Rows from block 4 of the audio encoder of a small contrastive audio-text model, named by matrix and row number. Rows with one number belong to one channel. Each number is 200 + 30 x the weight over its row's rms, rounded and kept within 0 to 999. All counts start at 0.
After each channel's rows are labels from the 100 clips, of 14976, where the channel reaches its highest value: "responds to" is what is common among them. Only what is clearly more common there than usual is listed. The data: short read English sentences (LibriTTS-R). In brackets: how many of the 100, against the usual share in percent.
# convs1: first pointwise conv (encoder.blocks.4.convs.1.weight, 288x288x1), inputs 192-287
# convs3: second pointwise conv (encoder.blocks.4.convs.3.weight, 288x288x1, transposed), outputs 192-287

convs1.38,237,259,206,186,236,250,239,245,231,184,219,199,247,184,149,197,228,176,236,256,214,168,193,200,184,164,195,163,190,193,175,203,138,211,208,165,222,187,183,220,177,224,165,220,200,210,187,171,199,191,118,207,197,204,205,216,217,190,175,245,171,194,206,183,191,172,163,211,201,239,255,181,208,212,214,184,173,198,244,171,183,225,233,203,149,178,168,226,195,280,201,162,158,219,202,233
convs3.38,194,216,177,273,214,189,184,162,151,199,198,172,142,189,246,199,187,162,202,173,177,243,180,199,187,199,166,185,194,196,161,217,251,182,180,214,225,253,208,133,164,196,199,248,177,199,198,160,184,187,205,162,192,252,239,166,168,172,179,221,168,174,240,183,176,219,175,157,206,158,197,203,209,197,200,204,188,176,218,160,254,202,144,239,197,177,195,158,178,236,222,166,193,175,204,215
responds to: voice: male (80 vs 46.2)

convs1.206,184,219,180,226,228,111,194,179,241,206,165,184,180,200,140,229,194,244,194,192,303,207,200,204,224,203,215,222,202,151,192,292,166,177,234,274,183,234,233,206,234,223,146,253,176,194,190,138,182,182,256,228,140,189,242,192,251,200,238,258,198,225,156,180,194,198,219,249,216,251,213,225,205,200,226,190,172,192,177,160,222,176,190,226,184,206,193,242,205,211,220,176,194,149,264,205
convs3.206,179,166,199,243,179,269,221,161,218,187,215,199,213,181,219,171,170,213,212,155,170,199,196,197,222,230,184,218,238,250,148,205,227,212,224,270,183,178,188,238,214,181,183,243,177,268,175,164,225,210,180,37,211,188,244,218,224,191,255,212,236,154,224,232,174,223,193,206,172,181,221,199,204,206,174,284,224,213,187,182,240,272,187,184,189,235,257,247,184,187,206,218,194,173,199,185
responds to: the word "was" (32 vs 9.7)

convs1.247,234,191,208,179,176,130,259,232,175,235,185,231,215,206,249,213,211,241,221,176,176,176,174,177,201,155,192,222,201,189,239,190,195,219,212,164,188,223,187,211,180,193,182,218,209,230,159,270,179,199,155,209,152,174,165,196,210,232,183,146,190,192,194,196,210,176,176,172,206,221,190,240,256,175,246,201,186,177,171,205,235,189,219,224,211,158,214,156,220,186,235,158,191,203,181,205
convs3.247,188,254,153,169,199,190,216,200,207,220,170,192,197,219,229,179,246,216,222,214,230,176,140,211,214,178,240,202,144,235,200,206,214,219,231,205,197,185,214,204,160,164,221,182,184,165,171,215,189,203,215,197,190,188,190,165,196,163,203,185,242,164,202,212,166,201,208,204,157,181,190,157,174,237,210,238,232,210,174,230,211,261,260,234,244,181,143,173,200,170,187,195,185,227,242,218
responds to: voice: male (76 vs 46.2)

convs1.41,143,195,189,165,214,236,208,227,184,233,142,173,235,185,173,204,180,228,173,189,175,263,192,206,194,202,184,160,175,210,201,165,224,184,176,175,157,224,176,242,137,228,233,191,174,165,191,194,203,201,185,263,166,210,217,171,223,220,226,212,198,140,200,168,230,173,217,254,174,192,218,236,261,213,122,196,199,277,199,227,193,217,214,182,174,212,206,181,218,248,201,112,242,221,247,184
convs3.41,236,203,164,175,170,201,214,217,201,186,262,206,204,211,217,270,143,198,186,186,193,187,195,184,205,174,227,242,140,148,175,204,249,206,234,157,228,204,213,252,140,216,200,188,225,191,131,210,248,205,193,300,184,177,210,190,219,184,193,173,207,251,153,228,183,183,214,229,205,269,186,193,146,195,193,132,199,181,189,238,191,189,180,243,149,183,156,196,215,190,217,170,188,251,206,184
responds to: the word "was" (43 vs 9.7); the word "she" (26 vs 5.9)

convs1.139,175,273,191,162,189,203,251,177,182,233,224,122,239,257,206,235,217,206,171,202,204,172,271,205,176,194,200,211,185,199,210,215,143,192,202,164,189,194,173,195,298,208,176,195,186,257,207,195,223,225,173,160,167,166,199,185,188,203,155,179,216,191,264,216,193,254,205,300,206,148,232,190,207,149,157,222,218,195,249,191,227,222,197,213,227,223,192,198,216,205,198,254,173,187,227,160
convs3.139,211,207,231,196,272,194,204,209,184,232,216,234,214,255,192,222,226,223,168,172,177,221,204,241,202,235,215,198,200,186,228,192,220,230,220,218,231,176,162,215,273,173,246,248,187,228,224,180,195,213,201,196,234,190,162,226,168,196,200,194,250,216,213,253,161,177,227,127,120,215,144,269,187,257,212,191,197,197,174,260,223,182,233,211,168,173,195,247,168,238,189,181,182,247,230,230
responds to: the word "said" (67 vs 6.4)

convs1.232,162,185,151,205,185,222,156,213,211,181,173,211,210,177,164,210,240,217,251,275,201,189,241,197,204,186,231,237,125,198,179,230,232,215,201,180,208,226,162,219,219,183,144,251,215,204,228,210,202,195,211,198,158,216,139,183,156,215,178,189,159,262,211,185,236,272,233,186,191,226,177,204,240,215,280,164,219,148,206,186,154,190,211,171,177,158,178,146,205,205,195,244,140,245,180,226
convs3.232,183,178,240,175,158,202,242,104,184,154,207,220,196,186,135,191,196,231,208,109,199,185,216,260,170,209,211,141,248,194,193,160,209,216,196,266,227,190,169,216,254,226,183,203,213,234,166,171,176,227,169,158,231,189,181,257,206,181,182,218,227,180,218,181,222,207,190,185,136,182,167,188,236,216,152,201,223,186,170,239,155,201,188,232,145,205,167,189,201,144,182,217,201,172,267,178
responds to: the word "said" (28 vs 6.4)

convs1.272,214,258,218,200,217,209,176,173,195,194,172,123,203,173,214,204,209,212,207,197,208,183,177,218,162,240,215,181,149,217,206,210,158,176,171,206,187,234,169,229,199,236,230,185,150,211,223,232,183,218,180,210,200,219,201,212,203,235,191,188,185,258,130,226,205,192,195,228,231,213,224,214,227,197,228,242,217,220,188,147,239,150,207,161,211,222,143,192,149,174,237,178,250,238,202,197
convs3.272,219,208,185,190,147,217,184,179,185,186,215,227,213,236,184,215,161,220,169,151,157,195,209,214,182,199,209,225,251,173,188,193,202,187,219,147,217,220,188,211,199,205,169,178,212,217,216,205,234,185,243,238,192,222,213,140,193,199,201,214,233,191,287,154,206,246,206,172,192,226,206,205,208,217,180,150,160,238,196,196,211,224,170,184,207,138,214,196,239,190,204,182,192,146,177,199
responds to: voice: female (81 vs 53.8); the word "he" (29 vs 10.9)

convs1.156,219,190,201,147,203,194,213,199,241,230,236,214,248,200,202,217,171,183,236,182,197,209,244,198,196,242,215,182,197,253,222,258,256,233,210,163,203,231,177,159,158,185,177,243,174,210,257,257,238,226,196,216,147,182,206,188,195,194,169,150,187,192,259,225,228,228,183,176,192,113,207,218,185,210,202,202,189,200,180,183,184,167,235,177,237,193,153,223,195,198,208,157,185,173,123,230
convs3.156,174,206,187,213,164,269,148,141,156,193,253,187,130,209,196,213,259,197,199,198,185,213,235,152,193,152,187,211,187,256,164,216,250,164,182,196,248,233,190,184,222,127,187,202,226,201,216,147,242,201,227,194,220,221,187,192,227,217,245,252,181,205,256,221,171,215,155,185,171,151,200,195,242,230,193,225,171,224,246,195,244,214,133,183,220,181,219,175,170,228,184,220,178,171,153,224
responds to: voice: male (82 vs 46.2)

convs1.238,223,207,191,233,205,163,198,188,207,168,201,202,223,188,232,200,204,196,218,235,196,181,259,193,207,191,198,193,192,220,192,216,198,222,195,225,152,174,209,202,248,226,184,188,155,199,183,242,240,202,214,193,130,157,155,172,180,176,216,142,200,310,150,199,279,218,203,148,221,219,222,228,231,166,235,186,192,212,186,218,216,219,199,227,212,189,193,191,194,239,185,185,206,216,173,220
convs3.238,192,210,214,233,199,184,201,216,219,171,188,211,216,182,215,201,227,132,218,252,192,181,150,178,201,211,196,188,194,219,212,239,195,187,193,133,199,205,265,243,145,203,137,106,186,113,165,232,222,214,191,226,222,233,250,130,185,201,159,154,211,189,165,162,176,207,173,265,284,158,241,230,194,173,218,210,225,155,190,183,210,212,202,188,187,192,142,215,175,198,212,199,200,222,226,218
responds to: the word "said" (54 vs 6.4); the word "i" (42 vs 17.8)

convs1.107,221,185,204,192,212,127,213,193,197,186,215,186,238,182,159,226,188,169,200,195,176,183,212,159,182,240,165,117,215,232,214,252,188,215,180,196,123,205,228,209,233,222,279,223,170,199,248,226,205,233,169,221,207,188,204,191,234,166,131,167,231,211,205,254,165,234,156,179,232,200,163,206,244,204,186,202,218,238,189,214,277,202,211,145,166,239,196,204,238,185,170,189,172,198,164,192
convs3.107,219,205,206,207,273,211,174,203,182,204,246,193,250,202,123,244,211,246,167,195,169,173,184,198,174,209,160,162,229,172,222,239,235,201,194,238,198,195,208,189,219,224,205,250,166,200,217,187,236,252,256,181,169,230,248,150,160,190,210,215,200,202,248,178,234,176,212,205,210,249,172,166,173,215,206,230,199,193,227,208,153,190,214,230,188,214,179,224,174,226,196,169,201,183,152,247
responds to: the word "said" (50 vs 6.4)

convs1.220,141,173,234,191,216,226,221,201,244,217,169,169,207,178,154,255,163,186,188,234,203,183,201,217,240,200,149,182,154,179,177,198,199,191,192,178,219,193,235,184,174,255,189,119,142,185,184,221,152,190,196,237,185,215,205,216,221,240,211,221,189,209,226,198,246,168,204,174,188,185,174,210,211,154,205,165,181,196,224,185,229,207,248,161,146,234,195,187,154,188,254,115,166,269,242,237
convs3.220,206,225,223,237,161,181,188,154,192,207,197,155,222,210,250,222,152,168,184,213,209,208,187,211,241,196,173,243,196,210,189,174,199,190,130,172,231,262,220,195,231,221,154,200,198,165,247,161,201,217,294,196,168,214,194,170,178,222,189,216,176,210,189,183,190,211,208,152,227,206,215,202,200,252,186,221,218,242,214,210,262,189,183,195,156,160,226,225,175,197,212,163,213,145,182,203
responds to: voice: female (85 vs 53.8)

convs1.63,178,191,193,196,246,181,219,198,204,171,211,171,238,172,154,170,198,225,171,223,176,178,220,198,147,183,216,187,198,152,157,155,246,180,172,130,155,174,180,234,187,207,210,200,188,185,184,198,204,189,256,191,226,260,167,150,190,190,188,255,207,193,235,195,212,139,141,180,213,186,206,195,246,169,191,168,214,180,164,177,188,226,234,162,168,210,175,180,172,260,220,154,189,176,186,193
convs3.63,185,223,184,196,214,186,192,188,186,205,185,216,205,194,182,120,171,211,175,213,201,200,196,199,257,229,173,234,165,278,164,229,212,171,182,284,205,242,94,238,214,209,159,172,185,143,160,186,242,237,195,226,199,222,154,206,170,172,207,202,220,187,191,189,192,206,224,171,146,205,189,239,188,195,204,192,212,184,212,144,209,188,168,206,167,229,190,199,205,147,174,169,150,219,192,155
responds to: voice: male (72 vs 46.2)

convs1.104,202,192,231,195,103,222,196,219,210,204,163,184,192,179,172,169,193,209,177,182,214,170,180,166,243,214,206,211,195,211,155,164,250,247,246,207,214,220,199,228,213,159,210,179,189,232,162,198,214,205,164,223,219,188,189,241,239,210,214,231,157,204,159,172,214,173,196,215,258,254,178,206,223,207,157,174,140,214,157,212,148,165,233,178,226,179,151,166,173,162,182,189,181,242,230,289
convs3.104,264,206,207,189,169,248,158,196,138,230,174,210,134,196,162,171,178,200,215,206,202,255,164,198,220,139,212,206,207,210,272,202,219,193,197,227,216,231,192,176,218,203,222,205,154,235,177,181,205,212,217,217,196,180,276,212,195,220,196,174,155,271,218,179,179,153,220,168,189,220,192,175,180,161,199,213,214,232,203,151,228,174,184,202,213,202,165,132,211,214,221,164,171,170,216,175
responds to: voice: male (77 vs 46.2)

convs1.159,228,201,174,230,174,105,182,238,204,229,187,197,235,136,178,210,184,173,236,154,187,252,184,189,198,181,203,233,255,253,153,187,203,189,204,156,208,202,233,192,183,257,229,230,192,213,217,214,200,242,228,201,185,239,179,192,196,163,179,153,160,228,196,239,225,217,218,235,179,229,192,197,250,186,201,234,199,176,216,197,239,177,204,239,215,246,150,184,252,238,152,213,225,166,156,181
convs3.159,160,151,200,208,202,271,216,182,121,204,135,227,162,205,188,249,191,239,220,241,245,203,215,196,241,177,243,181,200,231,225,219,147,178,211,224,202,164,191,151,187,272,203,193,170,220,202,239,218,210,217,198,170,244,223,241,187,262,162,234,249,210,189,267,222,245,202,178,193,176,199,174,207,220,268,225,198,223,214,202,184,241,257,238,182,258,216,224,254,216,193,153,213,208,220,189
responds to: voice: female (84 vs 53.8)

convs1.141,175,228,236,126,184,175,161,152,205,165,166,191,220,200,198,213,230,215,127,218,205,177,205,218,185,191,169,188,181,200,145,215,214,185,189,180,265,206,197,222,181,208,224,183,217,208,195,215,188,181,184,212,198,173,207,222,182,147,180,254,255,159,201,137,219,240,157,212,198,220,142,199,164,227,149,186,214,187,222,185,185,261,205,210,183,175,207,210,228,202,207,185,174,229,217,198
convs3.141,244,159,198,158,173,154,175,146,245,233,128,198,245,220,105,183,206,194,185,111,216,241,217,233,221,207,216,163,215,179,223,241,178,184,192,130,244,197,179,204,187,180,214,182,182,213,109,244,168,183,160,183,242,204,246,122,199,193,192,180,203,201,228,171,194,162,190,200,204,157,208,186,209,229,178,179,186,236,227,159,199,216,199,213,237,141,197,179,196,176,234,212,166,201,232,174
responds to: voice: male (78 vs 46.2)