{
  "encoder_arch": "quartznet",
  "model": "contrastive audio-text model",
  "dataset": "short read English sentences (LibriTTS-R)",
  "train_examples": 26041,
  "gain_aug_db": 10,
  "time_shift_ms": 100,
  "n_mels": 64,
  "hop_length": 160,
  "input": "log_mel",
  "spec_augment": false,
  "win_length": 400,
  "tokenizer": "word",
  "vocab_size": 5132,
  "loss": "sigmoid",
  "embed_dim": 128,
  "encoder_norm": "batchnorm",
  "encoder_activation": "silu",
  "encoder_drop_path": 0.1,
  "encoder_depths": [3, 4, 5, 3],
  "encoder_kernel_size": 9,
  "encoder_stem": "single",
  "encoder_widths": [192, 288, 432, 640],
  "text_encoder_causal": true,
  "text_encoder_width": 128,
  "text_encoder_layers": 8,
  "text_encoder_norm": "layernorm",
  "text_encoder_norm_position": "pre",
  "text_encoder_activation": "quick_gelu",
  "text_encoder_mlp_ratio": 4,
  "text_encoder_head_dim": 48,
  "text_encoder_fused_qkv": true,
  "text_encoder_bias": "none",
  "text_encoder_qk_norm": false,
  "text_encoder_parallel_block": false,
  "text_encoder_inner_norm": false,
  "text_encoder_positions": "rope",
  "init": "lecun_normal",
  "residual_init": "zero_last",
  "optimizer": "soap",
  "beta2": 0.95,
  "lr": 0.0041,
  "beta1": 0.9,
  "shampoo_beta": 0.95,
  "eps": 1e-08,
  "precondition_frequency": 32,
  "max_precond_dim": 1024,
  "one_sided": true,
  "adamw_lr_other_params": 0.0011,
  "adaptive_grad_clip": 0.1,
  "ema_decay": 0.999,
  "steps": 3200,
  "batch_size": 128,
  "epochs": 15.7,
  "lr_schedule": "linear",
  "final_lr_fraction": 0,
  "warmup_steps": 160,
  "weight_decay": 0.3,
  "adamw_weight_decay_other_params": 0
}
Rows from block 3 of the audio encoder of a small contrastive audio-text model, named by matrix and row number. Rows with one number belong to one channel. Each number is 500 + 40 x the weight over its row's rms, rounded and kept within 0 to 999. All counts start at 0. Numbers have three digits each.
Before each channel's rows are labels from the 100 clips, of 14976, where the channel reaches its highest value: "responds to" is what is common among them. Only what is clearly more common there than usual is listed. The data: short read English sentences (LibriTTS-R). In brackets: how many of the 100.
# convs1: first pointwise conv (encoder.blocks.3.convs.1.weight, 288x192x1), inputs 96-191
# convs3: second pointwise conv (encoder.blocks.3.convs.3.weight, 288x288x1, transposed), outputs 144-287

responds to: voice: female (93)
convs1.228:490518523557515511455435458503472496512494438574500421500486497467479567442463475478497416496512491549540515560511482521530496498480516434501549515536549475493440484506489505493514473454500434570505426498528526536501528404493600450516534487537476523436373516509446531516496433556488561512
convs3.228:514531511561458507512439528513519487485556513492552510492483473588487511441503534508516516526395548551478537458417469523469458498445463491509448500481543507570509582474507485493462518452531492534544497515533496546510434490489445410614546503425494501504450508450532507474437507492543503527506480440520474502511560492518464488518527480403509545516559532522491473454593459529463516520403495511464494488499485497534441470563550514466511

responds to: the word "was" (36); the word "is" (25)
convs1.186:515413483498482499493460446495536465461538484541544478508452460428492513506532596554444529500499504509520539503564466451533480463558473547522511470514508535461529443509511488532512481518538487532462522482456570411518483527518552470447520538530495454458418492499451405500532436502561506548
convs3.186:433416464473548521445558538532482477486529488552445505513550455482514494516467443485414495502522507508507449583524499432519630487456507481516542450520495528479513480477542524507536546473521518484468516459521426466552518497508519493563457572553530524467486555473513505536436512402440490407508557547488423421478517431460545522493534487466530584531485519519514506524480455639526563495394498467502502433541494501511521497540465476501473

responds to: voice: male (79)
convs1.161:472508506513431473452441467460488461480499480493485406518449449512430469452514463525427529563528527534560424572419513527513490533457495483485533476512524525510523487546468491451496431522513591511537443531447509520508537455384468510553503486389501498487486509511487503517461465489493515507
convs3.161:529531503499493499518401476499466579546443555496521549455521513552515469545410517491443508510469584496475483471502454510461581525494517509574495516552577506476528510501523552550491438479486458517521456452542529518487506521486510564494530526407480423506493492530505518453493438488506549497508434512522482487441465551484455497526545513451564549482536460544444513520500491425434516534448529444512483478640384482536465506506475508513478

responds to: the word "was" (28)
convs1.157:464519524569491435429532522520522498481494496565433521517498609526485513537566461529493503496488439451522478553581501569509476552492528559480531508527457511547508439572505411528552454523514556531458510527476538506481539474427539558480558452497488474514424533528533508525452493535529616523
convs3.157:508487461456500509495491512497527438443555627480508509532522483470516558542516455543471497516545466480564480525482547443528517469487579501550502503513517545493501466541493496510480510497637472400498519489453522476457498531530431544389533512504521502530447460496532501488510487485497485564557529484497446488449485538487494467446482450529504541547564509445487550526507516488555415497536554511612450491552495488551565494441493484516558

responds to: the word "what" (35); the word "it" (30)
convs1.137:512507452515539479484486445511543526467433504535488444496525413461553486486517528461504497511509465503565420472519491498493576484461492506607547512491475439533431561489501494511565550539509458543505455530548659511502511512575496460525545511486563542588467492498477427472556490583499508512
convs3.137:508483554461431511525487476532487482413466483490465469523452530539525551469597464504550557516477559418429524524507502515477468525500475471509512394511513482504423514479527484439582449556457459545490479521443499533459523354518520443416498456487524488482438477474561494542476502413482533466476479500505475548489473470505442487510557460457533538535403532523532553486573566456459538486551517601490457456602472459437501498532527490430511

responds to: the word "i" (47)
convs1.38:489502396461480487503513455408590578445464555536490470480467476574548524486485510501455515456471477538505512498460504578507525587496508441542431506557480489426459511535516511455571513454399555494480465493498512465515471563571495503497489443555523517468484476541570613476459473486531540474
convs3.38:489479495498531539534545498500431516475477500542523511510504491515474404535476522493507414470426461504624482588382397512510489518472496522527503457525538478515500520435473496481387521478532609523481448561466497527524448461508506501449517474486508516454472491491452493447473503432484518512571547528549557537512558453498518512470484513491477471486520478497433510493556483520483571508527467490555464476509512517510486524540577562454486

responds to: the word "was" (38)
convs1.63:519584509536458469483495495516447531559401489456422448563481480472394536543455582518471463409487438486506556514435495493514520493511477420528460491495553578458401481516498568457488541467468449525480425464462567446565557479494544489483490482518483436465486499514492488555477395492532613556
convs3.63:494507518424475550507434435565506440544543509615536449504502505463414438462556512564486500539457458542463494467532514466487521494512488548558421544511557486478450518566530533437519540448525539510552561466530550558550525541506486420517566488534420535455523474538490576477471487546524519479483434523517552508469492524511493489478561473500525518534507491497478430593394480442465508571505503564464542478436511604569518519526557500536482

responds to: voice: male (81); the word "you" (35)
convs1.167:439474508504463502594495436501515492535463439465512528473455449523491543478479516467568445571532508555565468409527517543482543478497531504556534494526501509533544434483457512491457527559544534468491514489562556571502544460518519485515599481491497396490499480458459534489547482502497491507
convs3.167:450466562533473504510439540496498516552509435472505549439491454495465492430452489541484474493537500532510453509514519560477492530546504468511513429467461471553519476470417540522584457472482455480438529496453474486491496437468464568519525431425531448441491592432536439465552564502490539503479498444419475425509488483496489536515442542507596485540542450428526480476514486520409602495434452506449431477520537503523498541642517494446547

responds to: voice: female (97); the word "is" (25)
convs1.272:492516489502448518478470480505509439426447496516464451503480478470426441516479503551523466539450463519555520518467465477482502511488507513527583460582489463502482509559527536502567449533523492501503487473516533427540481475514530501488478469482534446511497441527478496496485481470486543533
convs3.272:520501521499506505521505498582579477478457551479532533398508541517463475485586515434525462500464512467518464501522569452539396492438533493505526473531486469447557480516548517534497491507507480495444547417469509490425499481550520424495524537473517493477510468526508481481496502506538446452471495492462503569512471416530440500530498523482580557494519366569477499421498455445500494516462489588535455512568500503486499476521557516469456

responds to: the word "what" (25)
convs1.114:493529487524416420510457591508434466496485497539491513503549455533486551495473438502514521601435482468489507545493479532464484566508440514478493552493466523518550471431484528395563499513507519531520514449445448527503446505504497491562547481460500532568462454506471455509606521427426513541
convs3.114:518552492467478501548547498531523477465476548517475532457515498509470485542572460444521464476523502524482491436465472550442448515470530560514465505462548499473519519560475489546457502522534526517527520552571499430463529497484466513568483486494491489446538477542515542527480494535552542479482560565483533548488454424398475436521529421546599549508493386514502525474500520502440525490491454448499525497488436438488455478560541549542524

responds to: voice: male (88)
convs1.264:556433518513446497496472436591446496536519496530499483481448470496508561494498538556524499495460484589519490471496524508433502618500545494495509562519508507543436502561482518467423568562467498517557466462481512541510520524528428517496527502537527493504504493531514538480516466493377508447
convs3.264:496457564506532437523488511473518473450460542525477544532476543458571509468545462504489527551500529445458596458530493483562482479449518474516569586460437561522513471546564509438502436490523422468531492542545451475481527495477500524535438506496492528498494480502473506467527451578484496510454505431469538489535510539435555486532469518502480531516525496535494517523477560530489438451529525476468570524511457479432522530447436527534522

responds to: the word "was" (26)
convs1.80:460509490521503484481423460470496593461502503474495501508463551495516488495493524468484474459511496554482481508585461534518577558556487596432499495487497434570500448459469503503472534591451525480452486499519477524478560548504509522518449498514470487493559556507549450507608564439486527517
convs3.80:429439504553439516486464560490493471470552475448493482517471486505516510480501477494474584527519520540530541563457472561506504496510502467472444535500492521441520517503492468524536565550546501533534431485481516479536455470514549514490475453543453508407600527450511367501539495433497529573457459546426506474460528529461484600511518405552555477535478433494472527489551517455498477436445392517534512500576511475469514441489521507473469

responds to: the word "was" (27)
convs1.190:509523588514565499492507460549441522531485490499411441555527442435446449484504495477412466542536494507512486510501540515522535498502471502553487502525508527457459450507463578466507481449477499594558454508479525495531520561468498391524513485496506472553539490532469440546504443438556540549
convs3.190:469488455497525521546439457482479484487463519603551472542512448495539432467563478509434535524414471561533581469487465442508486542561541506543443464501533487509428519488502508429449477453480540480563537578516550456509538507481478491459472473498482523466551442556441524479500451568558512519530443529527546501525504522492544473484549544502504469552476534497467453587472452489404528544466508542490480507451467598523519524440547481524460

responds to: voice: female (89)
convs1.60:510496570513494494497483484509510453559471533545512549533457441532545609513494517451546500491564475483472484508495515481408483498472519488471486517520499496510425491483492486458513509501466498528494479513482468551474436504493474578490450513541524430491478434590474473498541518441554505523
convs3.60:498547496467487546493446558522421478458552477499454546502536485482459507515499497533572566395510511497540557536511519495504503474515496520536497521504508495507446550495372432543536490547586493544563443498544559513521488493481513564434481449548516506520504473468475564483498546519530474556502523480407477458547457512488531512502484536472483466524525526545487440487451542540542553495468438515506462420488497505494464523544495538506451

responds to: the word "was" (57)
convs1.147:473498549477445505533455502502482454482471553473491567522533460491477558502593553498460550602557444487495588550515517495523477449523487493518473514449504504487545499464524485514551499468497517509477501401574506497445524426439483478522569437472464501518480522505425486497499533450427512453
convs3.147:394543602545425538601499470537491563535506525557558480496460436561532461511446546490487471513478550451517523533551535547447431499490457463604520496510520513478519514516510522458516468561603531505425471521439543574452497534436502490519463444485540508474506471504503511485491498512493579474453491530552529511483544558543481531484554452500492482523459498501510444531498538555448558582541485529501445518499479464521550498596494577424516

responds to: the word "you" (44)
convs1.61:523521489473422451510538497516513492494433543488472505517522478493527516575493506466489525524504505501563437463479457569425537518486474433550515490516484520491582463550469523542525532522539546505442580523489500438521517493458543582515559524521525509492485526451477499510513414539559406491
convs3.61:446431448490551463388474494521474583481516462484427503573461438494480407536522465494485585463559415427532530541493486529463464453514487433514496563468495570463454502512490591570491509544400457499490473482435473580518481543545490545461474500504461582434523512551444484511551563470532474513453538521458516563501437435511542547440457511466533550518482510444549500575511546500517503461501461488516496433489521447436534495479491474483518

responds to: voice: female (89); the word "i" (55)
convs1.131:443534420401467516496441491499435462516432476477477498512506503551446505568510530548518502465477566505543537445505500538469436500421459502456377500462452548501517500502531502532512554516472499535516516535450472426563497512559533564482518512514526418490496548514540496481490468487509542494
convs3.131:533556482546507453498442396462500537532478561484465532466443445498496567428497464520509486529484461516590486497452527443463497502489382550509554516560483482438483541490512533463548559505468402473426511511444525501516481488437449537458505459525467482471571457538507496518460500514498520501453485524429460481486585452541471453509421596470558526472496488550471490507543486445497514545512510517553495507445481502524472566495460421478503

responds to: the word "what" (31)
convs1.221:521542459505508562475496481508529541518474546529519374516478453532522513450472490527547525492583494491511377482489485530516531465497539526483483470460518534465466586493519489511580569525485471528585516522530551498476492472529513439535506484520501593544490527442453449483550416529547512515
convs3.221:492506560502478464486499526549492445495492508502458477545475466496514495476530498510554510515449506511405514512534529517471516537505522456489509503527493518493524489435492525511544447540436565528526478532459486474536564425528537515516541401526531508519500510485465516499500547444488549519436527482506541529451477480503522492479530393522460529548454570509457505496506477561487504450574510607475563432493489547486454502544527510419480

responds to: the word "was" (26)
convs1.14:450474447411496454522503478503512484581457551492453534502504523499493488522530519460511510463447519518499513478462460506516599449483500498452447555452565536498379496499533509592623564536472456531471535473564509535504584472504497590486457482503434457477460498540559512529570499506501595469
convs3.14:464445525504563518411479511481509462644479475507545543471547465499481502488431510490429452503552474490545546529552523480501504502404536483467465491484497480537480506468573512550460513440417437527489478564598496550450509525480467455536518487491542498481559500498485499478516476499443445525512498467457501514502474445521566461514522484459494524535548478534464434445591448533480522457465512515472424447479516470489540461480539471505464

responds to: the word "you" (62)
convs1.82:455502466435488501548524449466484517505510535551573487525576507469524571564595496441473525501528498495545516485524523518514458546507415529566501462468456476528554460557462483514514543471540516500510482555535527431435526426470507486552533504525504507487528521462491515489444414519514418482
convs3.82:485450490462486425511464492545516490501433492503533493550519407513479415473465465594471521458489544487483467453514542468532528544514548546481507565559534510493430520511453494471502465518523519473486435509509623581520494496509511518492482482516452486434472537543430525473444441445436505418496506580500503445499541564508357516570479479507582434546446458496526476505454502466478503530525494584484598512499443390472580454489596507538423